config = dict(
    activation='relu',
    widths=[160, 320, 640],
    weight_decay=0.04,
)
Rows from block 4 of a small self-supervised image encoder, named by matrix and row number. Rows with one number belong to one channel. Each number is 500 + 50 x the weight over its row's rms, rounded and kept within 0 to 999. All counts start at 0. Numbers have three digits each. After the name is the row's rms in percent of the matrix's.
After each channel's rows are labels from the 100 images, of 14976, where the channel reaches its highest value: "patch colour" is the nearest of a few named colours to the mean colour under the peak. Only what is clearly more common there than usual is listed. The data: regions of photos with short descriptions (Visual Genome). In brackets: how many of the 100.
# r30: branch 2 reduce pointwise conv (model.blocks.4.r3.0.weight, 80x320x1x1), inputs 64-127
# b30: branch 2 3x3 conv (model.blocks.4.b3.0.weight, 120x80x3x3, transposed, each kernel summed), outputs 60-119

r30.58 103:468615412440393577517488524495476505570542572602518526462515508481513515568483497500460459468462420498538512522526528488454486478532500439557535575463445499497495437475533498515526678497534448
b30.58 098:397498546443538482562568490490454532479524563451387510528506597510448648493492402421586518519477482484467567568535388502582472544462414436472509525499537426430564451587518479510461
patch colour: black (47)

r30.76 101:484548430378440528481454458528550388563534438579556509532405450462538539550539488429482454562497480464425444480495486579416596519475474438537494467498472524545495523444496505465399424434518556
b30.76 092:451524456507483515544506521508516584505516516477528543512487460542444520450580452563562462502558525463501437526411461584564440529453403541447514451597486546523567495506528523520416
patch colour: grey (64)

r30.35 099:447478412400438448544470576580562469523521447506517481456548472552549505533534423421493560555458496533427489513474507473419452552490433453567507525400553462388521512537489463478445512465481535
b30.35 086:548485508436550490594472536516470573477487535449516488466507564572442444413523535494446426507518389455523530501450488535504637443550542463573397455487580576595566508432496406532491
patch colour: white (29)

r30.74 099:528536425519496487592488608568620500454500420497562471547518498446424562460454488469469400549560460444491495512495577537461423391457476441541510497574433430568659482535468493474376492537515614
b30.74 112:544412421535452469475500465455375429525560391495485420444456502411503478394499444418556447411556481490478499471472498443530520444523424487491441465485505552459441503429516543580506
patch colour: pink (28)

r30.71 098:455443476466478553384375427427464495424438582531478508523487487519560570518444468521536516476543468474434438572491451445466458506499466555482445541552476430521476455438613493530467539439571447
b30.71 095:433522534418460536524452486487470503482545453565402439522419515447529460532532576503592464540535469556587502511482376532425404485484483397527513469440505483494467455513446539531569
patch colour: black (49)

r30.3 100:463618449449531495531513532451417477525558507446449483520487535519485440382539539545517465487563545544457458500535468536460575563438471484517505368552497536486383544563557444527484463537571518
b30.3 089:439615538502456464545491521492439417550473514460575533423521503519480584501476442506497526482578521492542558538401535489478407488587487539431489579429417498427585432518506441532477
patch colour: pink (32)

r30.32 095:530601471537452331450496468554634431567535490459534539447492503500415468561492460503558537545440443527538450488505511484472521479522452536488503444589516473515462469475496475520496507448521520
b30.32 106:510560511486478498594453555482533497578384511573484488509473494474511487446561492546486406534546486394558519534495475563541430459543490506446495554407523518502519526569485436587526
patch colour: white (33); pink (31)

r30.36 095:472517489489492451439512524430622598493463480528603419494511650509390639452428539515514502442529458580486468501525516655495445506479451529558536478542449512553493505662505384504464475421506518
b30.36 086:505551421426481502622453581455458482529501550526454433514521492475552546444508509600510488518523459373471487503438542481456524456500423537476520507501496477557509524508504518580573
patch colour: pink (33); white (28)

r30.78 098:483523527428502521473468531437500525432438626556500530493477498488437447512456467498467459522462406513441444493443507559505443519470439495538537434512479444562568405484532538444568460506431529
b30.78 092:474458495499508523538421492553467465543514519504502425436444545409590567456535518500486450493535540485433422550512548477468512624517499484532562509374508599499460514503442570424512
patch colour: black (35)

r30.47 097:557519463650475544495486522465534504487453581539530459586528562541498395454497519472474546464457516522541483512497515478619505405562549566510549472507422400569561444430477543475521550471486494
b30.47 097:417563363487436485507432529475550490486435511474476435534554511519513515411495390426458533462575544436553537493426540478507542391507470522474385471464463595522468475438457506395549
patch colour: grey (65)

r30.29 103:393583532540695480449424468426593528503485528450505477584480587503507447610506514416531547490571510454490451466554621618521517572465602562526500483391493623561526504444454426489481526472467537
b30.29 087:464604470512554461451542455517473535424459488540522442544437402416495540449450440478538507487520453534497618429492529594560424583472510507436517442509466535428549570449561541499483
patch colour: black (42)

r30.30 103:529562502431473445561579620583583444580543444477496541585528502440504520539518568413472587526583649495459515479531429477477547432517459494514476480476473549584472527565475448539520444413467438
b30.30 110:491499449531601542629481519560500509527481403514436464473455421564557531511530453468471500501545469372427523549543519445492465542587463479462509467532519579528529526509553476443424
patch colour: pink (44); white (26)

r30.49 097:633537448603480498524434542574499538407531489506468512495548517521601562436461566452473431476476527560371459510550469530389525471466479455507468587521512554494457559510481517432407433464424456
b30.49 100:410521527499495496583478532390460519464582433547485426482478426491590424471561510532510424552431372510535522572564502382464393473547492505453417520511549462543493445467546557511517
patch colour: pink (42)

r30.22 098:437492480427492399466491442518517516504545602593500501591501527486426466518480465506492473531518513473422462484476467435568399506451481542491496491521498398507480587462488566550474446497466513
b30.22 103:471511484544418572559537495580454458660486555520504388415526499461515424522523543468536543547430532505465436493624440540437488439562503433480528560517488532477517551487480527530549
patch colour: black (76)

r30.33 102:479543478526485418420513506527515612516446529438494476539504447507414495516560487546496556510498438458422545508536561524457466516438558503458472453451507499555546534459571537597572574500650530
b30.33 106:442534537536486449475432509548496475456438553473539545449537532516523575460497509492470506471536498494492494464428433426458362468495459515442489475478499529416576502536494404499420
patch colour: black (46)

r30.16 102:494422441568476530583594479570591615523538527478482512514573503567537452528472502478523555516526472425483551558421478477479368445514559465501474488559433515518416531511476680463481431553571573
b30.16 090:397608530442443515446445472555484530556515474472557487553454511540473376471584494487568472556492515499539507505485459470590514502474567349492474459518538405520548541448515536558455
patch colour: black (59)

r30.13 101:533523533417561588399523470414569499537523428431486524512575517462524556454452545622526510460521549472524492528538514517547645472510504477437525570522451431520483526547432520538557585567457464
b30.13 131:425551515468494497528496479456548536455481486515447514503493423464480487516487411534526558509557470542509560462444536397552398544447448492413527538353476508507576464512534466539505
patch colour: pink (28)

r30.4 102:489478546605532509461491486489485518595429493472512567575500574471505587602448409429503561412505536472525522531442517469550615503647445462539462452589525574466498527507446418472415589470473581
b30.4 093:456461522443519500522566436433580566420493435553472433466552448478589521468470521505518530539510445510395487571495494438531442410459498611509398473486491481446525565535569503494566
patch colour: pink (30)

r30.2 098:429562511533565458447448468564429449476545519439514513512438536574474388516524531527613531402529525460456480458501517533499595492405504422474516526487507444534521541462505550523452476345504419
b30.2 093:515545435544456489595568574552477492576512497486481519438476449449531531471415454491455557449481433362468396526522616538450461554543485431526484503485528465511469488381584476386563
patch colour: pink (32)

r30.55 099:489513472563354547511631540591497576439562541521469464474396571470449454512517472513400473542525466512477500553504547496471460529431432512543569499435482483457516495480472552533399466515450435
b30.55 105:469470504484508518569561543419454478512530541360481495418504478543409523510432477488604422434495562482502455486496513561466450480528440480470492475490527525475536531494443454535326
patch colour: black (38)

r30.38 099:410607467547436605523504515517507616423449616555472531545406525414470427482534524487537529498554549404477539535534533471520554479492502456468462506438454446540475542547363560503564513460500561
b30.38 088:581468504525485449483366478459475479565510523444468474521474528539435514504475441465534491466521447594538456455501575467454381600539359470523513428457490438487532505438437551523468
patch colour: black (48)

r30.68 101:563435423481431553494491498491566476582417416487481437469529426567537512550518404439519584519530490546473469495474501471557552528524538447485522591519535550462467531586502513493551541386539441
b30.68 103:438426462482506479580532448470440435481514504482479469454480454485474444445444479566513469495542529457530460530541540375548533427509518457501421450421470407492451493459539438479476
patch colour: pink (30)

r30.6 098:424476476403552618491566583428519570394448622493547481500448397545466476512513470432609507438496590421485499470480449501449365458498574548552483536474448440501424482505591494479503470444517402
b30.6 096:497439528547441392533461422441456482529480562466512498478459557442551472495461451434460548525518421413437457471436405498569450372465412485549442427570544449496455520520485512467452
patch colour: black (54)

r30.60 103:409467560483398547473517504437403446559515434497524546518490481460508491518536524509477572469492555478463460463520469498481630546451663508444568498455555522531477578433504452520506518453477476
b30.60 104:484585544547496542575446489494426398468469540450472591443436523471469546460497501410554446424491511465441411501552503430480436522504570443474450453398448466458485455411505485448405
patch colour: pink (36)

r30.43 100:521529508576578420438494485538455457452469513535547446492457486531508612571471458489468503528499427539568519578495572560405375465587557501526476451450512472438517516544508492468460520537500553
b30.43 105:409492483441445452575481514468523532410484460420414526494447405469549513513553541469478445526421420490469560506490572458448464496467457523470551503500555481543468446468541539469577
patch colour: brown (60)

r30.15 105:499511548460465538539378518502534537539515431588527441465548587477561554428492470437393525490530524477481445494534512483425402491545432473471428447501430522495452501526559461458464441502455479
b30.15 106:474563447470472499450485396491543400499528458463408487437430488466499419536454407570527435533407493464538514519537418526380512538532491443490507481548509520471416439501554561473538
patch colour: grey (64)