config.yaml
arch: "inception"
model: "self-supervised image encoder"
dataset: "regions of photos with short descriptions (Visual Genome)"
train_examples: 50862
image_size: 32
crop_scale_min: 0.4
horizontal_flip: true
translate: 0.12
color_jitter: 0.6
method: "barlow_twins"
norm: "batchnorm"
hidden_act: "relu"
depths: [2, 5, 5]
kernel_size: 3
stem: "single"
widths: [160, 320, 640]
projector_hidden: 512
projector_out: 512
projector_hidden_layers: 1
init: "torch_default"
optimizer: "muon"
muon_scale: "original"
learning_rate: 0.016
momentum: 0.85
nesterov: true
orthogonalizer: "polar_express"
adamw_lr_other_params: 0.0019
max_grad_norm: 1.0
ema_decay: 0.99
max_steps: 3100
batch_size: 128
epochs: 7.8
lr_schedule: "cosine"
final_lr_fraction: 0.01
warmup_steps: 60
weight_decay: 0.04
adamw_weight_decay_other_params: 0
Rows from block 9, named by matrix and row number. Each number is 128 + 32 x the weight over the matrix's rms, rounded and kept within 0 to 255. All counts start at 0. Numbers have three digits each.
# b500: branch 3 reduce pointwise conv (model.blocks.9.b5.0.0.weight, 80x640x1x1), inputs 0-106
b500.0:123130132057121083135105132148082115105101127144128121123108101092131143121132174109166127172101111155088152142077137114170125105174106087134097124098104093123113114141082122116150175148093123131149106166109063081129091172110151128121107071090120110114099110112135050121095138136124130109112119099100103143117110089094160
b500.1:097139139074119109111140116137108207150159109140150103104096136107108093156124136069179134093146151123109156092096127121151104138116132100126134117131134178163151114161128122098123119109148159136109089128138114168171116152115151168120153121139169126092130123171119124131113100094182122109116105110134192172130107125138179
b500.2:082158110104122125122072128101153138121140099036052143114124146122150120174090157121144172140113119209065091165168103138166161084101246147163106141188148135143054145123160104116168116063138111092147119070097179109138110075150049097093114127128148150135123168132178097109122159150126124101155177160160115105129122066106084
b500.3:110111144125119132169150177152116134127139113147134106166147088111069050120122129085157163151130154111156105124112118152144151171191108168145144100107120132184152129143151069238182160075117140149117162155118089133178163167169187106086154111134116128114075097116113128105135109160130099115139113133136105145121127075129150
b500.4:106124165137102159144157138123163139102140143167166149111124103122142180147141147214134128112215117093189098144097152187137143155152153112211125086081095083083071126127101110155192187118111116104141113071176139075139150111155142137142133153181186175138157070125079136138118148126128149124182144100139090149179152160099245
b500.5:116122159121155131166141118095133078102098055165143131117146103114104029200131144074103133121104116163096166135182115113170090108161208152093111172107180123072161138093124112126122099099177116112138143146115105152135111166080111141070165091144097091112101118123130184110104184153136121080102168135151108158085141089170089
b500.6:120143144146157168084107120099121113115105143072148120142122147147127125121129113130120091148132127135146142122136121112122072147118112144087099112128131121128160145136130142122157146138125134104129202111145123148130163108109097134128127121162127138121166077114171144110163118174071160093104110095154092137121160106201093
b500.7:126133095123143109077134170112120122157107116180111116171045134125103085157188089131123151131113136199165120090130166137199136108173081135088153126126072182145086188079139106181125181098123118111127168170149072107149080138112074099196175050158153100129152123080155132157129079132112142115109069119116084092137147141102124
b500.8:154148145135101096130158153098112156113144125148145203139140132135151119099107088112130156096105168132091151154108150181110153177138109114138125102126146145149138091114176143081161086148119096130117127133100078148097123089115154111147162136071127125104123171147077104097142098125095112088164109096117106104147124121146125
b500.9:093100131104142094175130118134130159171099107100104113085178137096096147122092202150156144074111076118106114102154109141086135093092155137168127181126095136141143127146128149122136170123122162180113128110061180079117134105132114131160102139099086103136121199165130122094102154087090124145180132151060120128152120157108156
b500.10:193123145123199113132143127097128092118224171151157134136106156191124094177139095131165152155133077171147153127139135091079135131148133070134138116163145123108099182123162154179163132139128152095120120158144080145082143146121147159128102072201123104170139131115117137186162196110155131138146122123133152114133138127117131
b500.11:117121149088151130092126096137128119083123142074139175074123160133126144119129165170146135100079062128143110192108120141110100177134153126095109129172208118120119099161202213194129089105138170129096108117131092121126199098153135126110135118107111113096227144181081082123093131121125090095113125156132198138115135115133174
b500.12:167158082154160174119149208100126084186105186103108109120110188077110081085115143099118184058106092068168120113153105106140108176158128105141148117134108182188113130167121127130096097150138137173124175148127139137122137145107143124121165111098152194125144116142150097130104127136119147146152107098105139134155129144139139
b500.13:146092135169122077138137086087116117139118140065163072144119143105063113125127083121119103126093116089143031105136077133110156192133126160088135128121139152111128047064138097147107155053111132103089201087144091182115108136210123162089127057096130138165152160127166135146116063115136067136138135117153161120115148116142072
b500.14:119136146136142128109136179173187139084134111154128133119176175100126133111143118192107101120124166098149125137118160116116151127135135140117076147111132115144122142117156134134142152140153101141136112104127184113124128097091123108094124163164157136125162129193104109171135107132084082165131143170127105152178141124121135
b500.15:121155188119146084165111098107086180146168116092173114105200095186142106112122183110147120115131139151164090164123132100117135136184147108100128131098137135103184157122079141170133086113099096085126136103104170099150088092085131155088155094140094137105141098079164130122097139123090147094082119119140106131069156122116040
b500.16:083090115085075102122142108131149160118077135085073129145126167122149126104104182095172108095089112093117165120117075091073167171077184077145156117074130118116070112144116114131160168110117131076102118113142144106080133167119129131099057097093138087097089074114118086132143056156146081149082146111111104108084079119214136
b500.17:135120161184044150153103125144127128156087157094058119144159068139121088120130100091096111141127143072117132117121083073096108109121096158073103128154112118101046162153085095099110125141128106095136123119139121203123103097080057090103097130125101123128089142149126105121092134138122198150137140097089101118130149089168132
b500.18:085135089137131105101156097133060119162123179130114131113099141095100176147044090128101110142087138090123126140116124099139106104128132126118139151204081147111124112091123147186113125137148125207135120104172149053114083156145112120136096054159104115136116134152055136078126108135146081094158126108114140138162140146180101
b500.19:140184140154150137123089101120135098128128155121169138168139155131096181131125128131163163149114150136140129148135097143143055145162085142187166170193104131139149140102126113187170170139120153138153144182168152097143129169183136138139151159136130162152124101121175151106184161134198123126126161155145156137226137132120149
b500.20:070107166133126110127122107165088158154106104088115113103126115157162139102125125120156115126120097177097124160115115135072069147111103152091100104147112099111059104160141105084141131135102124127095150153108120138169130162089057145145131074117123168112120153110091114135145169150142174131104109056121116144157106082145137
b500.21:173130132127158138156135071127108189133174088088126210112117107116104151124121111110184137122188124130178142110132119124133124112107073112136142157204151162113133126057103139156162090111136127135117130167114184108119000097083083122135105115179120094102117151090115166125074122091181134139088107089212075111118078099131121
b500.22:104107143140106049171134173101056167139089166159138133121087128121118151088130142074125115176114104124149104159129142137103162171124114125190117122135131096156180145079153152098128122084072126142128139083149104089128165183157086110103140084119142104155117179149112127136129117142150131175100126140128164131190141110067166
b500.23:121126146121119130109121158152161132086137089168172125079131133115113118112205163115098077140085136165093182100057126124133104143140144134199120058080163083187110143120124102104175085125121131019122125132138119093148077105107147160068172118136147099109101120137154134081107083128108079091154049121108105116103099132110124
b500.24:146121167178139086118092126129155134153152127163096106117058120166118119099120135101122151108172101084121112150175092099139157117129185187133142105092105120128135117151127115128145125115136192149153119146128105112108049092124144116163109125110135143143134081073138143114137165077085159113148131123096103118120165088073134
b500.25:094120120139130114156130141154126100119075113073128144151114144121145130180169089198112069164135145085079087152141100090095091128162086127112152109034128112109127110097119142110123163104095116126139146078163146118133113133105113096102117129136101093116143126181123148127141119120112154162124115127093141091106162125104142
b500.26:105096145200102128128099151133092113163117189108096091134163147087119108151139108119126161139112100117112124106052159129096172092134163170132131124164108107189112123088126126115119097126123084096105054143113172115101136078167199169086126126084192176107113099190122122160130102192131079075138113112127171162091114143157144
b500.27:142135143103078130104139171147134169097160121116166140157150135140203076143127242123137159080041186195185149132200118136114177146127205105141149181107070150159133156117114115074136112104164179106166156177163159100142094102110131153128133104109149177126104182111140089098136192087122090177140060159126074146119124110127098
b500.28:065138117140120119115129133136140154147119106097166099080155138132096061095118104072121058088115124129145153143145154146179147141130126126079119110067108093084164151150141156145123092083081109080098150132094150102148070118088160133093118143071143142129096094138188072081091104116130076125103071146106079136134117118128108
b500.29:091077216115161103168143093132160171140177132073114102145085143091118153160124081133159148161109083114135135122197132129151144075122138155170076121161176128128123098109085106171173155114147119152134086106129112040098080111109093078105104125109112123155073185076099087174147080144137144194159150134110155118207120143132116
b500.30:119171079119114143105110121151119061121117122099112128166109071150156133091179073139144122101198169129100067116081140121145095114081121101087167094102136172186115161138164117128127082140112146166133093110087166158143097106124117108168094129160199184121167124048091162108099131116173168070217132141108140169099199136061084
b500.31:213163102163114121142126133097145152155126133136113152151139149101147192132124120136133146134098100134155110124148078117107168109103082119201120103138120153116147116107117085129139149103084100083083111116095104137141100132135146119118151154138112145164112143143112099088111118113110120103129105114150116127188133157103135
b500.32:098132130096087089149067138167116158115104123101147097104182152129153112108130074133108117101133094166081174109107130081139188109106099132151167090084101061093077140179123109148159163135184124108119091068149091129135157139169121123160130157068135089112100159161151152141101080119140124140139103112155150138131133130134097
b500.33:124090112115112091138112087149123153111130119135098151142078080135073124101157117165171109098119130137113106067103161131136136114104112135147115147150132182099083087141128117123118075116132151124132138157200091188055094144144102118105080135162154077154160135161112107103151131101114077087145111138177160176143125126142169
b500.34:082090087124088158069112137111134136090150126142164176088139131121136157100118101106086132098040116112121072085102120098116055110085119090169130079152084132142110135146093085146110164098105109122115139123138138081085105140120130111098118162096138055126140115088101142112134141090082097128117128095107105113145132079098124
b500.35:121121133154108096086112106212068154181123122118124136088133091099105125057180133133108140091127165150138073109065182196107120082102096151103183161122135181132128122103188125140105162141100116107112148060088131145076165112125131134101135126176131141117156149127098131098102093112131129120139173068138173151090127188107143
b500.36:177127127156112161130120057108167133133206172173124149172086076105106172086112138211186115181141139101152124118100128175126133099159149103177117139165146119191135112096091112126091157118112128149112153122157088116120138167210089136134124052142138132113162169108131101088154118138099080126157158097114142175199135121071148
b500.37:137165123153171164118146151127097145115087111134135049188097118083133128160068169093134108064138116157162152074116190075126101032193111124150147116131154140136136179104084093122119160192098135106134102169130184109198140142135111180166183153116202193105111110113144097119080136179091195104173106093125081189106156154138103
b500.38:167114009222153102102131103096147065179072117127105134148081134185146133113120117141147167115102131134130120168142081042069090117120077162131128100103071185104108118080156091167077163094047124124166149141109142109094112132126137138136231087143150124224152092108159099102109185186101170140093125091081127163122197139067101
b500.39:095080184137117168138132152105121145101140148154108131114101107083152117087126145156070135065118144084128147113119103143095141089081122058150121119095142125130077169109117126125187125184158103157109093154095135106099131073113126156110105165144137139089138143098140160169126113109110077127142164114117102111121095109160146
b500.40:104110108088160150152091138148107140124118143125106151142118079100122093136133109125135157148081138145145131085089157139111068145131108095124123121121112153103086102158121116157087136097112114088140119126116128121133161098127152129125145143131095140108123099171100152140158139144146135122134161111088122180131122116103127
b500.41:165163128086088115139126136139107161196123149080121180188131096124129104135092074147123147205151118086148129086142144109101123186099107064137102104133135133126150103110133112132140129112098155125106161110116110139156137125160176131120115089094099107155087145120078109135141097117139127141134145128118127113148105119090142
b500.42:172080078147107104127124117097089121148093108155125120131135185191083093145136191105113170097161117153099097157175048081120122100131250164141121128185144186058185109138176166148069056099197181146167126180152146186105134161151158146151142123147126105147162085131161106135092153116111110121117140140188117130107161108109157
b500.43:116147183170120166114142109122118142171165146136172162086083148094141138079125113138141142169124166101134112108149096111187182140101133130113171122116130198066084104095096165130218080096100053115130089128151076173065108175111100142144162129133069071163147100093099105093095194072124185130082087095170133132094149131124095
b500.44:090120115150166219143147066097094077135124160083165152111080146079132206114143149191095142091087147095133164141121099158182115090131087158128118131176077116106075100109102161096144147160108124110106144096102058154120190164154112102151154105109128177172166182102139146168131075107122068180100126132082165128199172156161082
b500.45:130063122056105106120162190175131136111079132073151163117160105150206110068155137058160141162128096087104126083116135118097130102125165072131125126149145133086083043064165139151067155128111069134074149071078139105082114207179132082134141110140132074119113202098135087137128167040136121140109162150056215152148120160151123
b500.46:119105116096123110066136121124137116058108122122118152127108104147112116125090128144164086128166129194164139124144180090071125156166166134148088172107058136178127146125110088137130088143142176108153132111103186069144096128099064107176111165155135147112081173119071110169141170126087133120173152130122106110130152052126114
b500.47:116126102097105108131142078061080057119110143119141154139155161190074134139119137091122151170101153139145136131160162116170114121088113138124129164153147138109115162084172093155122168124164088114100167099112114100144113108145116117115151097154123128088133123094154117144119104118170170136085143120126149147188123124082146
b500.48:131107182238079121102126175158206077092125123137109146106177176152133052102169158135147109152143132136144102130067160098107139099091151154115169104133153116108089138173167118150129155049131067065165101169168146126106109136119106144152071102119172133152158113147128129099124115096154110181216076134120105096105108145132176
b500.49:111119119111164113133100084180168085100151059206118043107185119195103110127124154115136064095148129145136140112110163168113141086184148146052179112115148073094153175137109139112101106111136188057137099118104178078125124135116149153152177145116166143100153126143104139135133108167084199103117083144153112129112139128116076
b500.50:149182119143104107098130144069148107100114108112134139103135096103199161131176093131123148131140118126115123161080124172151136160068096160241098098126103134218144077186111157099127134117112159176107128179073106116118183102129127164120143160081217173159156136104112116128143101162081159092141102121115125184186177132102190
b500.51:083125186087125138107078143106123192167161132122069098094098130104116195143160153097137158146116177080142168111209097108071077104100165106117161178091127148059103137149183127138174135126239147164178125088118141125100103121118114092114082168173126114118186137121104103166124220105129071126131127130142146127151123207143179
b500.52:082125150179155124134161105140151119141191122096122108133089149133116123137145130109088093054163184172137143154172095148204163091162161150126138110113148189129149168131136110111164104119089130104136122120114091149143078121112110129128139095187137116114087139066095152200096163138117157059129160150126107122079128158100087
b500.53:173110144071092090136161117120106120125153174184145081114191160098130121118148151112081078123179109117150132115133102107103090127118130105119157137086133065162161117164112128124137092118122134130117103114150132121139142133149165100132100143081137115185123137173125074070110123106105097156139096125100118103109135112131136
b500.54:116128090113119149211159121118102120166132137075139123156134154173114151137155124158107112104133105080217117169145060157111114100150129166164124153104155090105102133115105121126173151134129137114103076131098128126170163122157160121163160137186099093152117164159143148116161116143110082162094163115071134120112157129129174
b500.55:104095162115130117111150038151112129138115156096113131159123130175123125139132124157190081129061159202141138082103116125109151044147110110151126135147101133140089132134161098102198190126135131147117092107125179134081130062187130093117101105092169107059098105171147080175105130135163079109151118118149125177139149121083143
b500.56:084085042090092117079157157132081097075090131160093053156115145181093084176173075112131115067132125102122116133071172117196160138058153163081189165127043061143146168099132146081108117087122200125140134141130089108079168121077146105172099140120106191101161100164122156132136079187059104132117048134160111103039126158133160
b500.57:124150103180155120107137099132155148083180089126152184121134092187144173117122074104125134133174099128149103100170121147158101068108117191106112130117100105104114110100068097155097190116127106099093079093143125073142122128118075127133117129181091107118153134125118176120151131097140134117081155088130073099131152125172202
b500.58:139136136113090132111127139151134116131141122146115146089143151134132218108109157179153153100195169171109128118102173103168137104153143111243129138139164135140146155097138138094136144078174114176119065131090157108150112087159170154134133129138181110093137121157134114118150109123135120138232110135143157206142097134107195
b500.59:138209138167123145162136099085107112182124184115116107191104094147123129102110100173092120099143125128147108112144131165114159096130078165102067120067127090087153106120119152134153118130072121195130094167102124143156127130179148164113148113133200135201103115123115119183115098172134130186151162129106190176174131104117106
b500.60:107146095100127101105174156128101137147137177096143155119147082129198156105111145081141134122127099124147108094091164195153111145175116134184135134176111128169171116087152162123099140098153189144145143082113133150161145149120167095171150045107123132115123145120141099071118126106149090137127116137146048145226092165086154
b500.61:106086117112108124068152111081117058088129094159088174127158140119087162095061173072079119167208134155138170088111104139070106056177122099143144100162123125061110118193114124234127221142136134124154131200176127100098114221118118147089103120190119070135116106167140153151178172153069092077093104136124160081094156116138144
b500.62:139153111107082128113156076144135167047080135162166078135138123110124160120134128126115095109201106104093081122155169145038079086102111123125103111087140153116145113215107108074111100165094148108117093138057104147133138156092102180111093165108169122092119145108124098123059132107066145163096080134117112155123106126156120
b500.63:102123187188119103147160082132085185197135142122099084101152115103146099090124080090103123116120092150125070160154149070146144101124155211119087110122158090120101164077142090094145114144139177082162097102110117103124103100144151154117176132066056067140122094081175150128124134157072197118090111112133123136104143107138109
b500.64:101143075175070116102147115142106122181055168135099127119108112105166119104068141073112230117107112076114177211205116174184075107105160159133113136132103076153198095105084139142137104130157163080163114116085201100144108154141160100165101123112158196153128139048114144096131204085089127103154146126179076134124147120146109
b500.65:094121162051124184152140191138151154122103143088120140102097147139143224125106176111133213096096088120164156080142104150080124075154177104151135143141102130140150129133109170107083099106203093126103159117156089110102150177111156152150132079084167077121095205142119134214159136103107143120138160126071171125161090174079161
b500.66:133133156107153117050132114161153128095112140147206205116084132160129144064165165123201150117072127090117131184099172101150149083152131137143182064190155123127183060115143114173083160095084153161140186112190157090102129147155162112153159129151108097119200180151128144059094127127147076065111079098234179120157095127136154
b500.67:112131152065134152120127089092087098070150161086104159156153161117181153122117080162148150191197082128085160134076103110131142124109089117149097152083139113082139186090139121117159092172130109092105102142119174106150149164187145123152108161137120103087114117100210051120122126115125125172100064106101146055123084142154174
b500.68:074161215153098102205099123150190138128107077136122137105139134100126143153102147106099110186173103125120108100104152040118108080168102198145153124134180185059120148118113090106173137117159063082161079120134123108162181136156107147104178148120048134165127111196115089101100120031112201141101127096156080092150113116027097
b500.69:109109107131153132140112126121118081127127168131143160123098154103141169062120119118171171085121124066141171102119122134118131126112114115135104087146100124149144069156122103135114103133083115129110123092158108111132151195129180116082146098065090182120078105170159101099101122166146097147154131119165097062155114111157151
b500.70:195131141169175124151109180174078109188149179165107132140160120108172117102154132149118140125106153070158162142148099114093145151122146106094117131165146102148106122139124147084147083103133169159158140183146146127063106161116141156150099110126088151097115105132140138089150149146101135137127204142161098125128141156153113
b500.71:114140132139143101196119159103151142101127116118141103146104203150124161137101112102120179107123137142136146126132068150114147171107169152136137172136134149094100122149169151136074136072158141083127148069108141111114126122109111126117138126134128147120133142118122173118106084105164076163115101163116132118151128139089134
b500.72:138114136102175153148082106072121088097142086125110197130143146152065142168140105156160107181122182159125174084139144079120112140100171154162127131157125188086114064082133177181128144099145086145111120157190078176079149142107142168099144093141108079147175134155114129154161147124146180115121086054189118095099115140195144
b500.73:126128126114120128176156155161113160122092185109122143145126096148092094111152140125099105108165075147120135114098165077137110093103103122169175121125136145075174167116166126139170162069118117141124148165141110191138128096134122095148134148134053090127130151141132168129143110065144135137124096120141136132136106131160136
b500.74:063129135126112136090113130070117114154185120146106136165116104152129167134124122126115103153151133141121152148128104120153163092131116140192127104158124102159138136146123123127116166179135136131116076108105133129120133119154126124135192124136152132131142138164137123156101138153122123146169126136103162218167133120108171
b500.75:097116135179125120106104077088056161150150119101220141100115084051136067204131137162119103111076144126163160139144165069165149108121178164167181129115162147098158161108174104134127104116134099139076107126039176119104080080120093139121116104080060102130135130131136099132127156123146145068136123090127127132155132124121113
b500.76:117101116112091109124117104125114133097102156108173080095113109153112097131106156145177076073113140125145115096088119091111143127132110115141100109153158139119128126133092139124108135130085108108144088143133194129135081147096138086089115085122116121115078168139094120162209088102156111120110124107156134143124099160108122
b500.77:133114182110099128131109167178138133078153142119135157151096137120068119145152194215144138130143148151089139073104180096112227157120132140085124158125088168181124144164053130125071143136169186141122121121136073143077127186136118082095156097127149100078132104157166135155118102062124075132160107132157147120086102134114169
b500.78:064076169141080168151154102122142085093162142137148130147086087139087097207099088162165092195123128138106173106052134133143112111145183153081097190080141092087114126103085144106180153114116140106137034151145116120128141168140124127095144145124114093114140090126132132150131095110103083102089101105144123087064076107105103
b500.79:088097103144130108081146121133104079125101102153165059067123110102160143199193125158094138140147161149158109098124192101179131134188137146121192116146177168141142170146141099094110135109078086098112183166077159127115141171110143130100163146199059147120121159101118149100095122175086138094072127106129088124120136113080136